A small image diffusion model, trained from scratch.
Model: 18.3M parameters, 32-pixel images, arch unet, norm groupnorm, activation mish, widths [64, 128, 256, 256].
Training: soap at rate 0.0029, batches of 64.
Data: trained on microscope photos of single blood and bone marrow cells, 194171 training examples.
Rows from block 8, named by matrix and row number. Rows with one number belong to one channel. Each number is 128 + 24 x the weight over the matrix's rms, rounded and kept within 0 to 255. All counts start at 0. Numbers have three digits each.
# convs0: first 3x3 conv (model.enc.2.2.convs.0.weight, 256x256x3x3), inputs 176-183, a 3x3 kernel for each
# convs1: second 3x3 conv (model.enc.2.2.convs.1.weight, 256x256x3x3, transposed), outputs 176-183, a 3x3 kernel for each
convs0.108:097128114122116135143108123131120123150151142173159136119134116141128119134108145108123101123111121144108121128111107096113121126135132113138113133138157106123138115115108112163161106151089120131118145118127119124152
convs1.108:091094145117134119150144145115132106108140161076155138157141144138115155138108136121108125127110132130123095117152118161151144141102106107170103144162191130114137126117124133092129134066098103156130090127066107105138
convs0.109:127120128133107126126145121085163102124132109103134130124121089118143104151100147118098134166106107143119130125152127080116178116144114108143104135143121123167112134108169121114130086108105099158079135094108100128124
convs1.109:146123140148167079137124158094145152062165151148084156139170135175108153139136138130096128102115115100121125105138149068165163119121139125091107098147082102108155160131156139145139125128117149161151109163137132144119
convs0.110:134101123149122108113117116137130153154124117113131122157122143114093121137137117124133106139149144127145110120122155106144148137114131136133134111146124120136121139169150101102100156147133132127131147143121136138147
convs1.110:116133151164123110118146136124118122122125133166129127133143113120108146102126118163151141105120139139142111143115113129150132128128130124095109161127120124131109132093119129095090168123123128087157134100122119133113
convs0.111:148115107088147145136126166103116132094096135128119109115101150116142133135118138115095095102140128103136147098094158138175117114130096119118113147165165157108106131118159171147209168131127122096090164110104133146143
convs1.111:100136123141155136139117112139129119099158143092136139131131104087142133090097100135142117112090161155146135164103128156128164155148132157144139126125133108085120171127108080112106129161110124130106125134116159164134
convs0.112:120122123130074114176118125125119150091122103123168110170160109106128126118094095169123140130124136120132121174116123194096102125133130129132122093106137101112131117109122138186157199121128157127167164157134121121149
convs1.112:151078152152125084141113099145137114133108099111146157119150160123124133166095065112073173148143116151079203167110098084129135144125147148196148080156097132105178137074163072123056128152088139121108100125109120186068
convs0.113:124117142154128140143125129116125153143128150124126153125152106143104078129131129133131139124134109124107107165122117120168100110133117165106137144122127122118110126190158087168089088160071154112175129122132110142120
convs1.113:129165117106158113125181156169137139110142138130116111091157131107114086133111115142133101170093173149139140095126116139126123159168155159090106166146143098141167075128115122157116108130101149083137129093089129133097
convs0.114:108133121118135127133134110141106102116128131135153129106139115134134119140137122129109114141136126155130108135115123159162062129125109131117139127133121138142126096169113115150091120133117115112127090144142157126127
convs1.114:127137129109105182108138105119130134101115141138127135150149114133135097119093122137118139118138111117139138141095134129123140085132085128137159116091138123126126131086149144068120146139135107118140151098155153122123
convs0.115:135121121126121122144145130119130121128126125113147122115135119128136135145124141130123117126110145141131131120148133174138144139119146141103140127140145121120118158141143165143130125113100115133130112127105145119133
convs1.115:112124198136115105140131099123137156135137139124175087105123156147124183129087150110059083133117139140135140080094121100112119126089146129121095134131117107123149117171160111095057111102139131144152127091116126130109
convs0.116:125101139114177136149100126119133095143099132126121111118097138136090131110086124150129152118128104096119110139120108115124100135098140126125113101108104135116154079111085183129112110098167128142089135110129138138125
convs1.116:126118159125114141124177121126156158136095157114106185131127122134163135140096189147062167154141122141090138162158145117109063131099109112136133125150117107100140127192131119148099149060175116128160155154158114104092
convs0.117:097115144135121126119139154141167134148187137166130120130124135116110108126173130117117132116171134140130160146132132082110135111139126129140139144109154142128150095146149147163101083122125127139072110137134114121140
convs1.117:077130109112154108115142121158185124091118094181132112127097157076147155150142152129115127101108143172142146127159139079144169111158155129161126082144141104076172097100158103104146064159120117116139097158173123112131
convs0.118:183090199124152122114130078155155049121089143137125168149149156116149161107113114162087134080106133190112132095147139099191119123125141193102132147190100124137113075155118129132178115138056113136160148136065122155179
convs1.118:192095135112137094089192146138140181102130116195107087134160111068139130147123137148145156135105166130133135150117122097123110112084121145119163139125082099157100190122121094172170127116141108136188198083121099183138
convs0.119:131155119100129122102131123102156148141157102140111122143134103084102139146125134107137131131140147145111116133118111139106093143092122121141117135158121108154133158145092155145169107078102139111136137132105125143141
convs1.119:119119120133164095098110119175124119120125138098109129144115102109095111122148145147143104115087153136151101157110087134091116115092182117094154125103148156129149130108107120128166119131101155136138106118164135132114
convs0.120:085148101088098140182138129138128094129156080169137156171147110098045133136129103108090128090117126172076094175085144151181115141114098091157098121130105147165136160140145220174087078089072139129168059180138126190162
convs1.120:154116172222062215098111074078160066160101145189162111096106121120206192103093130152063173103084186179128176131145145103097120136101155078125082151135149123080142119087112163086078189171148158155085178137217143158150
convs0.121:127134129155145115123118124139115108140129131135110132129114119153140116127161132122124134105114117146121135137124149134147134127134144118151142132147135173126131143118085117143149177143123112146133110134120166116133
convs1.121:134113116100094189116163077116115132118157158166144105131142115124137109104153096132107139095150147109167129113122161128121126102094154130122115153147145108135167142120078087103160129086156130105095101122127138121118
convs0.122:136136113117114098120135126114102170148139142153133120144142130122107133136141119156144119131092161097152138121120106111119100132151103162132142114138100115142138152107158120167088131138165149117126150125109117106136
convs1.122:111150147112136104108144077164129146141136098125111120127149115131098107097158142148051166131117112144148099138139123123139136105103167137120149121116183142124108167096091125096153083151111140167144147116128117121138
convs0.123:138119133171083145176185097069164131107108115162088145147122129125105115078095139152089120166155106145121138124097169065094138091084117147116154186131088102145138159151152135129071104158158151161136055153135104088164
convs1.123:131147194105105126124171112091163152126069165091147155116140157118057090119112181090092094142111064156196146193109124173093136096072151137098072124131159109061123114127098154169118141132116137138140097064083123174050
convs0.124:110107122115111132158131100124177124135141111128127120129114074122167117172136149140145137147123130142154146144093141094172127139133155099131154118141112107134116169167147123089140143101103148133068155137158172128121
convs1.124:109137115120114108126145127114095146122109059124100149143145141137092150115128109114125160123136096133126085108116151101146155098169135134093172116157095115108118135139118185128092151108111135099109098112147095110168
convs0.125:120141127128119147124107114123107100158138130122150140105135107112152109141140140116148135127145138127100128082140109148093133120140112141125140133125157120116110128140142094123091149126169135129115152139096104123139
convs1.125:130136124119150118116102137128102113150135123110112118125124131107123156114158102110126136112142135158097155129104139102166111107112144145137112190110150124157162118092117149156103144119148105162139116132100132113151
convs0.126:129119128120139116133121118089123119120111145144131111123096141122124108145134129159124140116156121146120117141123137142098124136131151131131144133133101132130132088102125118135108127155131133149123129123124118144130
convs1.126:143102125116104120108119118132133129110110118176105153107147124112119122092112147140125124124189103130130092134144145118169154122136123143148132133139127171130119088105108126100120125122130119109132140094121187122116
convs0.127:133104117118106119128136142113142130135110101153109129131112135127077105143153151149140127131132115145099137111098154113117129171119136137137109120135130087098152132118082129171130111105169110110116137118096108122125
convs1.127:101128151119161173169127111131114117126161128131128148181133127141185078124111117120144109135122141097139100131133130109127123117131165136150139147136125144116134134149085129132146156099142149130152129123160122146143
convs0.128:150129163125106150126107123109183151094083127146154140132105132114170144109143083082147122101105124130133144128095151165132117057178136128081150092162156125081070140145088192105204149112155095169179147167089071073187
convs1.128:166074105126148154105070149117106081109117187117127128141082135163130088170130131140119104093133153111150142111124162145146129140118071078160162131138099114139120152093122054179124181076154090153211149139128098134149
convs0.129:133122123128134133138127123138138116130131137127131129132134133135131134124126129129130139129138139137126127133119124138120137119131142128135126118115132128121124156112133134121149122126120114134138135132123121134127
convs1.129:136140127136128137131125115131148109109130134123148124111125140135128109136117150122116138134132107111123134124138121115121108137103121144152140139133133129121130120136146131140132146110113122138129129125119151111107
convs0.130:123123131126126119135129127129136112129116134115110122139137124127118140140137134126152144135135130119145135131137142113116103132126120140127132122126128129130143126094101140125123141158108131134131131167143109131145
convs1.130:135133115142120115116119153125115128110117124130141106157117120128148127121148132123119127138091129156129130144113142123122138120100115142112129131146139132154133127113121120138123137158137120111141134124132115125117
convs0.131:126148133139109115136127124127113161153136122152124097127140111105116134133135128116149127174122133147129127136100128118139157137116112125112125110122114118144127125156125152118163135136106135110127133124111123142126
convs1.131:149169104124121135168108113127106135094117134103150120148135125111103122129125127140155106113080148095146131156131117147140105087118120139152121127157170123115146159145130136132152091108195134124128106124124109127136
convs0.132:130121124123125119127138121136144113132129132129139124121127132122140131127122129125135131136137132135127119128127132131133129129132121128133133127116137133134124117133143123157136120118104123124142129128125116137120
convs1.132:143124126135108135137138128122146140121114120114114124118140124127124119127130144121127137138121120098122136116121129124133115151124136138133140129136135133121124127149120131129139125112141134116118123128140115131128
convs0.133:128117128131123131123131126114133130123122127126136131128127127125143136128128124126131135135131124125136128124132135114145122123123130128122126111126131131135131129132146147135109129113123127132133120117128124112126
convs1.133:092126142132106138137123125102125132118116127132140137141121146133111128124145143139118133140115130116130137135133109145118137107118125129143132112122142129124118147135106159127133128140133129133126144127119131128124
convs0.134:140128124122124145126114129138140148164116116105113141140098129128137109133151127129138124118124139128136147120125146139106128114113125136106130132104124128115124143140097101151085103145144129149119114122141135114131
convs1.134:145112115121124152132149135122145137123123132146089141117115133161109096136171093157132121125139135147130143112144150171153099118124109129147130126106115156130143118144129151109121153106121113139131121124134166104152
convs0.135:141123120128128124132128121121127131136107125108128124127129133135150122129120128130135125146137130142129134124144128122124150125115157137115130117117134128129118162115124137138107143156082135109131114148103131135132
convs1.135:131130140149106121135121144134125142126158137120143128140148113136098119115123129129109116153113129146114145167123146125107111101131134141123152119129138125126106132111127138111097128134120150129125120128121144152135
convs0.136:138138124120127134122134131123126124118123150123135135134132124125127130127114144124143136128120147130129119122125118115109131110120138127136125111137124115122126143102101133110160144121142123133151117145119148124128
convs1.136:130120118137118153109168134119158106105143125138129118124131127118149140124141149129119124127130118114121118117119149141149113124142105120131140159138118129118133132096134108161096128136110149135101127125136124122108
convs0.137:123133122141127123122126129135132127125123118134129115127140147123133124128121137134131133129127137143127132139117118146134124130097123138128127109116134136133100085143160146095150120155089125110119139128139131136127
convs1.137:131131130130146118140115126143127126148117101166109142112137140148157144142116129134105125140148151149118128108135150127104146122122114131121135133145132104146105127134129135145112103115138142129115142136118108148132
convs0.138:149128107138140114102124092171169116154125131164188096108117116133145134141110108131122141098052075154099122153132166116137171107112121177139131111129141114101099124145131128135137118124138103132131107152125099101098
convs1.138:057090120119118145128136147088168163123184106128185139094101098039113134114114108138143217107169101093136086141108167151166169137173065141088089105178175070144074098085077126167179097099145128149128159114188098158191
convs0.139:137130113110119135154118138109154160132159101169102068150121080103143127097085144116135097160072126113140147120166109125140089113167103126111100085175208129079169078179113141106208117158113063134141180146086147172140
convs1.139:092110087097134122123145106193180072164081149147149131107090135081114141173166131110060139102131150093123134130119168159136109141150126099149110159121122095163176153108079125142129101095204163105131143104201171131173
convs0.140:130125119129114122126124120127125131130134129114112120128126132143129128126135128134132119144138123126146115134125120114137123134148140144130142126123136130118109123134130132125151132110100116137113133130124126129129
convs1.140:125122143124142103122094161132148136148113146139109142112114121129141125135105130124120125162135114122126137127126136106134145137130124139133112141130142128128117106123136114126139168115133110143121137131131142115145
convs0.141:128135125131121131124127125117125131136137123127129120127127117131129122126139125126133124132139129128130134144126121117136126118120141118133125123126121126126129123122113144126119124105117129139135133124136129117122
convs1.141:113150136127154145131120122099120122120128125127131150142124133127128119137145114130096125113121124118135132126138118124126137112121124136139130134133139133136129100127113130112128130131142128125130117122144133122113
convs0.142:151105133152160120105133138119087151106126174199197063118150088156122088104067136161148125118145137200092095103083134103135080121136089103172180135160064166142149157130155118089129092119154095152091198148128143146107
convs1.142:171173176100159094124107116171121129137139092170099111128192137140153084167125127122150128115128114087087124214162130183074085170096135131127170157110133115116136155102207166137141132146079092120079152164142158115110
convs0.143:128124134131132126126132125122127121129124128127122126134127132132127142127135127130135129127130123128131130114128130127133131117134120116129116126130137133130130118133140122131116145109105131129129125126133130113135
convs1.143:118120132130113122142131127124133117106118149133140126122117133113136142141136138126136112144151137117131132139122127127128121131119124137144122128118124128118123137114121125114138115111128126131119135126127134127117
convs0.144:123134119148153113095146154085112149097114221104128113147133175127107116111117135087178147137127073105103141133025142169061119067180137134106120139134133108115129116115132131114101192090112123121138154212079152148071
convs1.144:111113107154099119143104139109156170176191176110157120142097088098136116119156122102183110095100135142123139111050190132158110099185142148093164124103129149195133172153101098104152101110149148101133144164119083124131
convs0.145:131106144134119122150135109109153114145100110126124138135102118136131129132136151112121127125146130127120141126117145156102117143124113127121147138141144141125125161164144166134142122134126110144147103107123143141112
convs1.145:137120138114113164103127137093144122163147140113165151135141125151126148130121166116135137133112119090116127144143132145146123136093151119124138146126144134131148122123098148119119134083085117115119176118129103121135
convs0.146:136105171117148145136082089110106138097148103098158114143110141135149121134138145115119124119130145176130103154159098120161073123175120118091128093110124092121120156077061134143170133148168135116195149123153089170099
convs1.146:113133132119088166125136140154119136134087092094128081105156126136083140129148138101148143116113091119139094099136119199100129172105183080139132138135112082114165099192147141102142150172159179102126084192092127142109
convs0.147:129157135141122089138147146107103117123137142112123121143122147161154112124157119107129129127147122122143134102126107121147131093129142124124118123159155157129116173134113167140116124152103146164126127166148134074117
convs1.147:104141134143162165080098109129118114165148118101100116158090125130118143138141145128121171088152084128121149080090138159119114138096144132147109154128131122101125185111136144102070120164141182133116111118138133113119
convs0.148:122107120134126136115142150141150147146105102148111112121130142154120141118133114122083134134108097137119108100114132083135134130125127119121097117118125161112127093096147135123079140121139133125110121141126109145143
convs1.148:122115139123099135125159065100146134152129140132112122104112172126119127127113131135117138168145105163120115120132118114125132132138147133137113102115133150131145147132137142145124121163122116118142145142105137150130
convs0.149:120150142119145117136119104099106139116121123138099144118137137108110144133120117109130126145128145150146128128148127120086174160150134165137103139100146114125120138124109126148098067118089165141122131099119129146135
convs1.149:126072136139142160138120067158135149181093163149136150099161160120117139171067132112110156151124124138108125093129145116143114082098118180185162129123129138141100126114140130181099145159121111128100130082159140111137
convs0.150:113148146135132132130109140138134134113152131136138126137129150129140119115117099151137109158121110083163139147131110151080142128084146092109132120099115119119147122093164143127117126147134109157107102103122129107129
convs1.150:120112157126140130114131103151107138136111174133128135122180128142134134149129084123133147099146111132148097148170134102146135131126099144113170086172096126146125141080143144118089115143121156091194140105124182134100
convs0.151:119156111114065124092113109114105156104112103176135088119102157136093146117139140104134150114132155132099152168078149129139126111125167109125166129132120114120087127169120067180063121075172137122141112121172100134149
convs1.151:146148160121107102153118127133154142152146118175107115126137123108114076119171124152139167120061137104143131086125107139111134108096146134170149078149198120150136148156122176129157119085098082103083155105118120146121
convs0.152:128127135109121083123129124117132121136130098115119161124121136118129131133142094156142109151139156113091148116138127179112171158122132114106148145165122123145138178193084165119129096150092131108157104137096105112144
convs1.152:167122120136129149134169119094149135153130111166107096147133129150151156121163147122132147117179156144083134094114092130147111080081144143146118116165112078166142135110151113155111184086098156106156136117134124127141
convs0.153:125156123125116123138121133194177096127118107104122120141099169149167180120120129126106169107125144142161138130116167105094166151098080156154098112128172092151108079092185155134100143214081115059110130114130124177104
convs1.153:119097138132126146121136101135102147146176144145095123085166180172159131110114130127094128150117161114135143147180084110198111113131139144149146049109143109109105152077164121165153127160120129115142121114115079222136
convs0.154:129130140132100158136109140148119127135136152141101115123084138108099101118123124133131114081111108119125145124112129118096131136123129119145130125122151074112164105115120116198101131190086122116161141150175121133111
convs1.154:160088138118148124121125193171112136058106200081094215174120138110079115095135129210121115094120110131088151120148101117150153137183132108182171150082134131082137104085107156071110116108113073136143110141171133119131
convs0.155:110064125159135057148117129080120103123068073110107159131122109163154095119113141148126117124126093137092109227168137157101104138111136101134121122117159094097131116169085096167076068155122126132117123084128126141071
convs1.155:117182173089075170125143090151057119155142201127109137122118063187075120103164114131096098173121154154170111144144145174079154165130075101173142161111135146077175142177092125105199097111173138104149135138103111082144
convs0.156:133128122123146135132116136125113112142123120127145122133128135118134139130120117145146134117113129127134133126119126114141129101137118129137120122147129129133127141125125138150144141108102123117137142124135127146121
convs1.156:105123131137147150108129122111125112126120130132123123121108140128126140121116132147092130113124124134142106152123123134114111120129131154156133099120125093119135135141134140109145147115143110128118124097139127119107
convs0.157:122122132129120132147134126140159129115105121105133127124122118142121136152138113131145140135149128114126131144091122123131108145105163123137138142105137127136109132117101120108107126124107142102113134134126125145157
convs1.157:101130158151113134087087116113095163100148157121120133129133122147092114130101159119104140091140138116109113122128130126093137144097130149158133124115141097085124124132140139127156154135144122136134113137115108130140
convs0.158:117103135129091083110151064085082113158148118112163155145157158148122164109099134107114154073065112109105153088070142151069143108108121119114114134138148120161164094172118153146108169100192103166174043133144139165126
convs1.158:128162159090140217129107111135130092140117149154183173104157187170192148144177117085153095098085141151155104160120125150216143129188164155174145144131168150122162133144169158101095113108100111162136095151129123070107
convs0.159:131129125102135139122091124099141178142107135129170140151123112124143146144151139131162131121156125133134128131106138109120134129103093149159176106154105141120205151107122109105160122105141101116117108163107125116130
convs1.159:092122143120119084141130067139111124091142123111151164102106119130156147155133111113099127164103109145056140130120150124169113138109102107145168165100139133106141132122108150147131106129128095121132111191174116067146
convs0.160:127133117125119131119132127133127137128140137123131116127124140133133113132128135139131133124130136124125128137103123123141127144118141127140110129132135120117129131139143096128137134104154124133128129115134151141116
convs1.160:130130120119136132125124141144145098111140124117145122106125159149128123117151135136122130116117106118154126125119115126116144138132139122128134121114114126134137134145148133108111137119113140128121138116126151121137
convs0.161:117135125166158131159126116136116098175131108121164137156091109168145070118126128132093121110112091133135144182166130111171093137150175127079139132100111148155161189068104202176130154110149099168172091062156162091097
convs1.161:123090132151094142096166132118144183160085078101139110067097165111125115105133131152148114124135105109085188166155128132100165149121170144136158151182108114128132173156120123083112091139109191109127205171142117163143
convs0.162:146124126123128128122130121122120129137118138150135146141123118133119125138118124134136138123128130136125128133116122121117133120113130139136126125138114130117124131109112147142129121121127122118147120123151134121124
convs1.162:131136149128131134132127121117125119126105154132142141127121096129123129134106158121125136111135117116126142136134120137126102143120152120142130114144074114100137137139129126130110118109145123128151113129103133122089
convs0.163:141118126130133124124134138099127139123134173128111115122131141109100138139117103127125147125146115111138110117137159114091141130129136121118139110140126128106145095127131116139124119140085138139129103130147127126154
convs1.163:150107148126147150155117091109096148109139130136097104112152156136184123118127130112124097114142157184135117158104156124156132097130099162121111127118142123157081132124114119123116141143169133137138126135122130127153
convs0.164:146126101137147124139119143125122138143117111139134137140111136134111124149147129127142098103148137129109116114169125152111108109126142110111163130130140129109108165037143164121125101090144175098115147129080116155129
convs1.164:101107140111118132125087129112176121130135123100123185141130152146106103124102141165094118128139096127159149107123129116137133132118093147130131112114083103150132112139146116135089131141131152131148135131131136132128
convs0.165:184101138167101109159162107118176153090115130172145165111172111118130141133164124153122136154123139180122100144122107208156105181119149105158104149132128100129135108126146144062143053134093080165155134139138237117124
convs1.165:113110138177081181090149129107105105149140115149124151128121097125096107152061137139089131172133114106162150148074093116077214164085141129130124100128123139099108145114133187088086158129138139094105167185109111141076
convs0.166:136127123124138137124133126127141134116127122119120136136126134124136139138143129135131119143120123119141131128118124129142112134127125130120098118140126127119113128159130167124135088149091121143134127146123122128114
convs1.166:115121150084132129133126118136116164116130106125140138122144114128127148106149163103124153133126136153109129120117146135104100105133116130148153150135147120117139127122158134121114127088127114139131096122144105112142
convs0.167:128131098105118107130147156119130135137099118119149130137125143129136107138116150132146132138105117124129153176132126164142108116156104145142130118126137124140152114116143083086142132123115129132128133153095136099092
convs1.167:179109120106118137077160156139077139161128176092115103143113138129089129131150091138150137148165121082139112125111160115105142128130128092142133122130131180116099117118139094178117128138117127147140147097115117083125
convs0.168:134134146138136130120128137101127109135136128137141132127150134132114106127124119128111143143128132119141119121097129126111090144115120128122133147128109123109148154124140139154146152095118128136144157122127118119128
convs1.168:122150135151112155114074125133115102101150157118115114137118130105160125136125131121142126074120138145116113144105138102167138144149121131112147146162116135143104130129123128104170119139140133145144153167130131110147
convs0.169:130126105127120122133143130100160128120154140123151139123153145104140125140135137148135127126114132131115106105144167128145124096100131134134115139159127116123133174105124110097112121132145124129118143124095146146149
convs1.169:138157133161128175130148132147114145122087111136129140143096126127130158092138121125142128113104164123167145111103132120130154095128118132173163149158128123145137136125107125114106148143107098113118131148117124107114
convs0.170:154116125154160154133137113087125117156126124114136118153118135108164130144114127105118117144099165148115102131142143129117137136122132087139112157114118143146144108067183185141161139123104154073103156093105128138089
convs1.170:161143105114126161125152143127134085073157127112195111131092170120114103150138115165107199096131110135160138132084140119140126155128087113162115128171093101092071147074104094147123144196140117136098142146115139179096
convs0.171:122144122112095149152133131146124149160101095129123142129113111141143154133139116138119135118135131132117112125125104138131119105107128132135122126136142129133143115135089130102164176145101142114155141130116122126159
convs1.171:155116098120134178133121107150144094147105129145139091134139135127188124125115099177142121107122133162094124106174183139144118152114108098137133103108112166149142099153129138128109125205139100106111135119170116108150
convs0.172:144139162135096129145096075142143128119160108140112119132150129131142121107110138122109155132081154114134149168121119141124136167150086089126060139132098149126145072143124184080217125143117151123138099126158117167089
convs1.172:144102104121135166117165113114166092149124093106106110130123168194090123134150165197126149074121085124115132115119120171096145119102117113117127054161098201121129162058227087187105104142159119090194096124141076161110
convs0.173:108103169146093129121145088091114112134211077142114089161137126104117097127129132100136137163125148156127153132123148129150136126209155137111083165142061061144164086137157169082153074107242149151131119096175096153105
convs1.173:131143117120111053085153148099148195141134153163123121108113123112098214153132183066124190150156138127120106082065121128123140135132152085157155071188131167131098087104142097132129108135184161117144112131142131137150
convs0.174:111132134141132123124117133124123127141127127132122133124116118136130110127117132122132116139124130142122122110110122122121129128134117136121135128128121131126129144129137121160126097148121120146150128119147123114132
convs1.174:106127139129130137104152151124152140099090144115113126130099145136101146141118132138118116129088115110120116116118130121130140145119139132139134118139119143142111124154123138120091114130112135129116096113139148161124
convs0.175:140117118147124111130118122150118145116096130136129127135135097132142141108101136133122115116130146138145153146082092100158115115120146147135124125133137126117127132122125110128115115088124102150142132093121134129113
convs1.175:133132163109120139143150094159118140147135125128132134144169134122150126127112123089151157187090075112120132143162135133070127109105130125115123141102136141125182149138145152085105144129089100136106123162150146096129
convs0.176:120127133132121122122126132125115134136129133126129142129119130135126117137127128130128124138111140121127140133122132111119134117122140138123132133137110117135133129138131114126125144115104119113133135107130116110143
convs1.176:137136138149112136120136128142140102116131121144131126128149140137096148127132125140117133138098124114154136128117129127134139126124123141114130129117120133157125113130136128107128123098115098128130113144124105132138
convs0.177:136112105139125125110117107112133150152135111132107110109149115096137125117127132093121118163135156110129146118137128131130135122140136144125155130124113131158176103090090117116139132156172127111132113116146111107132
convs1.177:130150131139107095120134151143110154111107130061108120170189187110127103128125102077162129135152174149090137127104114059108114163151130079077092136169125171109117141136168135152143153155117121135116074138114127165137
convs0.178:129139125124122126129119137127123118132140133126134134127124126127128123135128126130133131124120129124119137115129135130122115126127121131137121124126119127134131113117133100109126124132130136126133121123142126130126
convs1.178:112125108130120133123115145111105110115114121132108143118129133121136118128132114136121113127128131122122135112106123118139115123132111150138134139130139128129116113105125122124129110136130116137120122133126121117126
convs0.179:123127128129134123106134126123127111131120115150128126128125122123150126122122129124126130116123130125125117129114107109139105119136133125139123140125144121121127109151110135125142143136156125146148143113131116118116
convs1.179:150117135135145131141153117120143144104128139135112159143109123135110135121106118128143113121128129117142140155120118152116121124135140144156125130122137133136131127127131138116118143113139139093129138138143102117127
convs0.180:128124146145123116123111123129098112109132145125119121142101125146130132136133100150111127105126142112143122162143118142160123067143110094111122145133107123140112076099126136119073188118158136130142134110106149149150
convs1.180:117164115141139148119083113101121139184112111145140131152144100094184139131121151096128122128086126131108134153094118079132147107113094133085115079104115140133159167155123114174136118194158127126133168088092141126097
convs0.181:128131129128125133132132115117121127121126123135120135124138139131124133127128128124132127128123125137140128108135131125133133119120124115110122121114137131117145117088109119148116136124140124120129121144121125121123
convs1.181:120137137126126112127100118094130130130134131116120131135141135123140139138128141119127132134132130138129149152125126109135130131101145143111123108140132143136151118124113130132125116112157127131142136129124135141109
convs0.182:123141126124114151122131124108127120139154138134137101133143092113117107144122136112136138159099107146100128121112095128111151139118098128151122127122103125104138114161092141118133128127155104120116141138081100128143
convs1.182:127120158106162106126124102116126102119100145107107183152084167109137155113111122125086071118180129122121151124134156104099114116134147122150134177147131156117145122126129121141112135132137130093092117145107097148165
convs0.183:115112120126117112132116110131142139130122148135125127119114105124131129119125134126136128113120130119121130118126127131129106126146142137126154131122136120126142106110137093102118141105104143126142130136161138121113
convs1.183:138155129126114134135108152138111108071105128101090142136122131113080098142125153139141130126120107099080136096096113114134139148146116117129170141156142134073075104127125129141148125117123121125135119154174134147104
convs0.184:133128106140149143107129152127131135141133141097101131128132141129137123132132126127140102125140129117118145127127148133101157130092146104136116117119149144127122134132127116210095083170095131129145098136159148148136
convs1.184:126110109122141126120142134118145140097083135144113102104093135161137096129130135160118127151129140143112156100172108137146110141084142134113135110121121085147109122149154111098142121110104104106115143102148136124141
convs0.185:161137128143134132078126139103080115125134122105067176132122126113119094118103104126119155110131098143097110120124146130143052163125151140122150103120115117119098120102102066141128135074136151128167135120123076175173
convs1.185:126143136127175160132161103125083164111154072125126167092113200137164147138127121089142120179133115160136087103124163155152114121094126149075116157160144117077113096179141100147177161122107123143126173025117069126127
convs0.186:140103111113091161137150111119133128107097135132144113142128105136143136120111130130115139117133151104116126104126092130137118089130132119130113119118095112139132105117102126153124150144136170134113104118130121147140
convs1.186:129147157139146143148130087160111123123107151097128145132150166136109101145130116129090134109122156112114107125124137150094148126108128128138141104129171141133111107102129124111118152120134109134112122107138142108132
convs0.187:079121122119142127131084113128084173153123113173095132136122106142128094128154152096156137078161127158147116120120094109174058127129107120120097135140173133156150173156142128100132100096144171166120106116132141147143
convs1.187:139116102130132129092132168130122126130139169139123171105098119133106111104148118112070092154137132077134141136153159148101127117128188086094151153109137108126182145174119184125121118134140142137132090090159133103080
convs0.188:139109133120132148154179092072104119097126122179144113147117181131136123110153111166142145103113139128115133153104136125170161112143123152135126141117122123117155147134110147123187134148143084164138140132160145124106
convs1.188:093139182113124162151130108118106174073102121169138171135088121097129150111112164104129163070169175131131118142132131115130121119154155144111098135076104139103110136140129080113171134093164164093120110163093106111098
convs0.189:112121138130127139123123126124124138139123124103132138128132131133112124133118130132139127124115131141132120137131113099113151121131128129134124105146133134151116130129144162102128127128113127136133149123120127121110
convs1.189:125117120154128133158119123111138142102108156131114141146127127091127136101096114138110095120107131114142128134122109159118129104120131121127128142111133137126119142106126112142115144129153132124136105146113112128123
convs0.190:129128116130112128154124143118113118140145121098124154116141134129123155135121102104130138146135131131131130125124106128151099165091126116120130126126147144136107133128115140104110149187058153101127148091126144125133
convs1.190:132115103131139100134088118105143116128130116150149108129112107112132131129057147166093141171097148150125124125149128152125120101109157136166146136131120105145134109124127186174130140119093177133097157147129122098175
convs0.191:129131132131135131133129116115125127126132125125130129133108140133120132128133122134126114131128124129131122134120114117122143126115130138115131124113125126123126107149125112105110107149105122140116120128123134112125
convs1.191:127113153111139109123132112123104132130141135157105138112150131118157133104134120138121127099158135137123124141150133113112145114140143151144123150127132114141132145107103130136137136125135130109143144127139140132128
convs0.192:182062175162115164171132144080245052159091189103202037137071169083255068155055154095103142173111124183066071137146055078150114144112096047153077134099097129136094110164153255080109059170192151091072147098136051189148
convs1.192:126192084112129038130141185175110120083122125135102197074125161169025126073091090188105103088121178107110107097132044095131170149185131185129114097173184216107118162138136100191032141128140117110131171142078117173136
convs0.193:129132130125128139127136139133120130128123123125131127130140138129138130130128130122126118138129130124125125123131139131131123140127146133122119123124132131129139134117130100127122127124127130135131124128127131135112
convs1.193:122126127120131128127130125126123144111135133130128139117128132127132118124130132133126127125137136143131124108113129127134131129133123133130123128131134122118120119126120138128121143129117128135122126124114114124128
convs0.194:143137124129128137123126127133119130127135132134130126126134130133142136137135133132124127126135142137143113120121113121148120144135132127112129106128135112134132131159147118133148129126157130130132108110131129128141
convs1.194:123128146136136118115130108118135122135101146137116124103126124129132119141116120125146132134116129135120133119126130126112140131122135129140137132143133130128134121125150112134134122148105141117117126137142137144126
convs0.195:130126125143110142146145145090103126108110131120127142119146116146101136126130130126116125111148115146136130158111116130118140125119108141108108113145137126160145137173142107105095152101130105136144125110134122113105
convs1.195:115149147139112133116108132109126144140114132134112132107152133136121142117137154147117152126076138097131095152141108139108131127153140157136118086147150122157126105123058166149138139112132138114129128183106131114116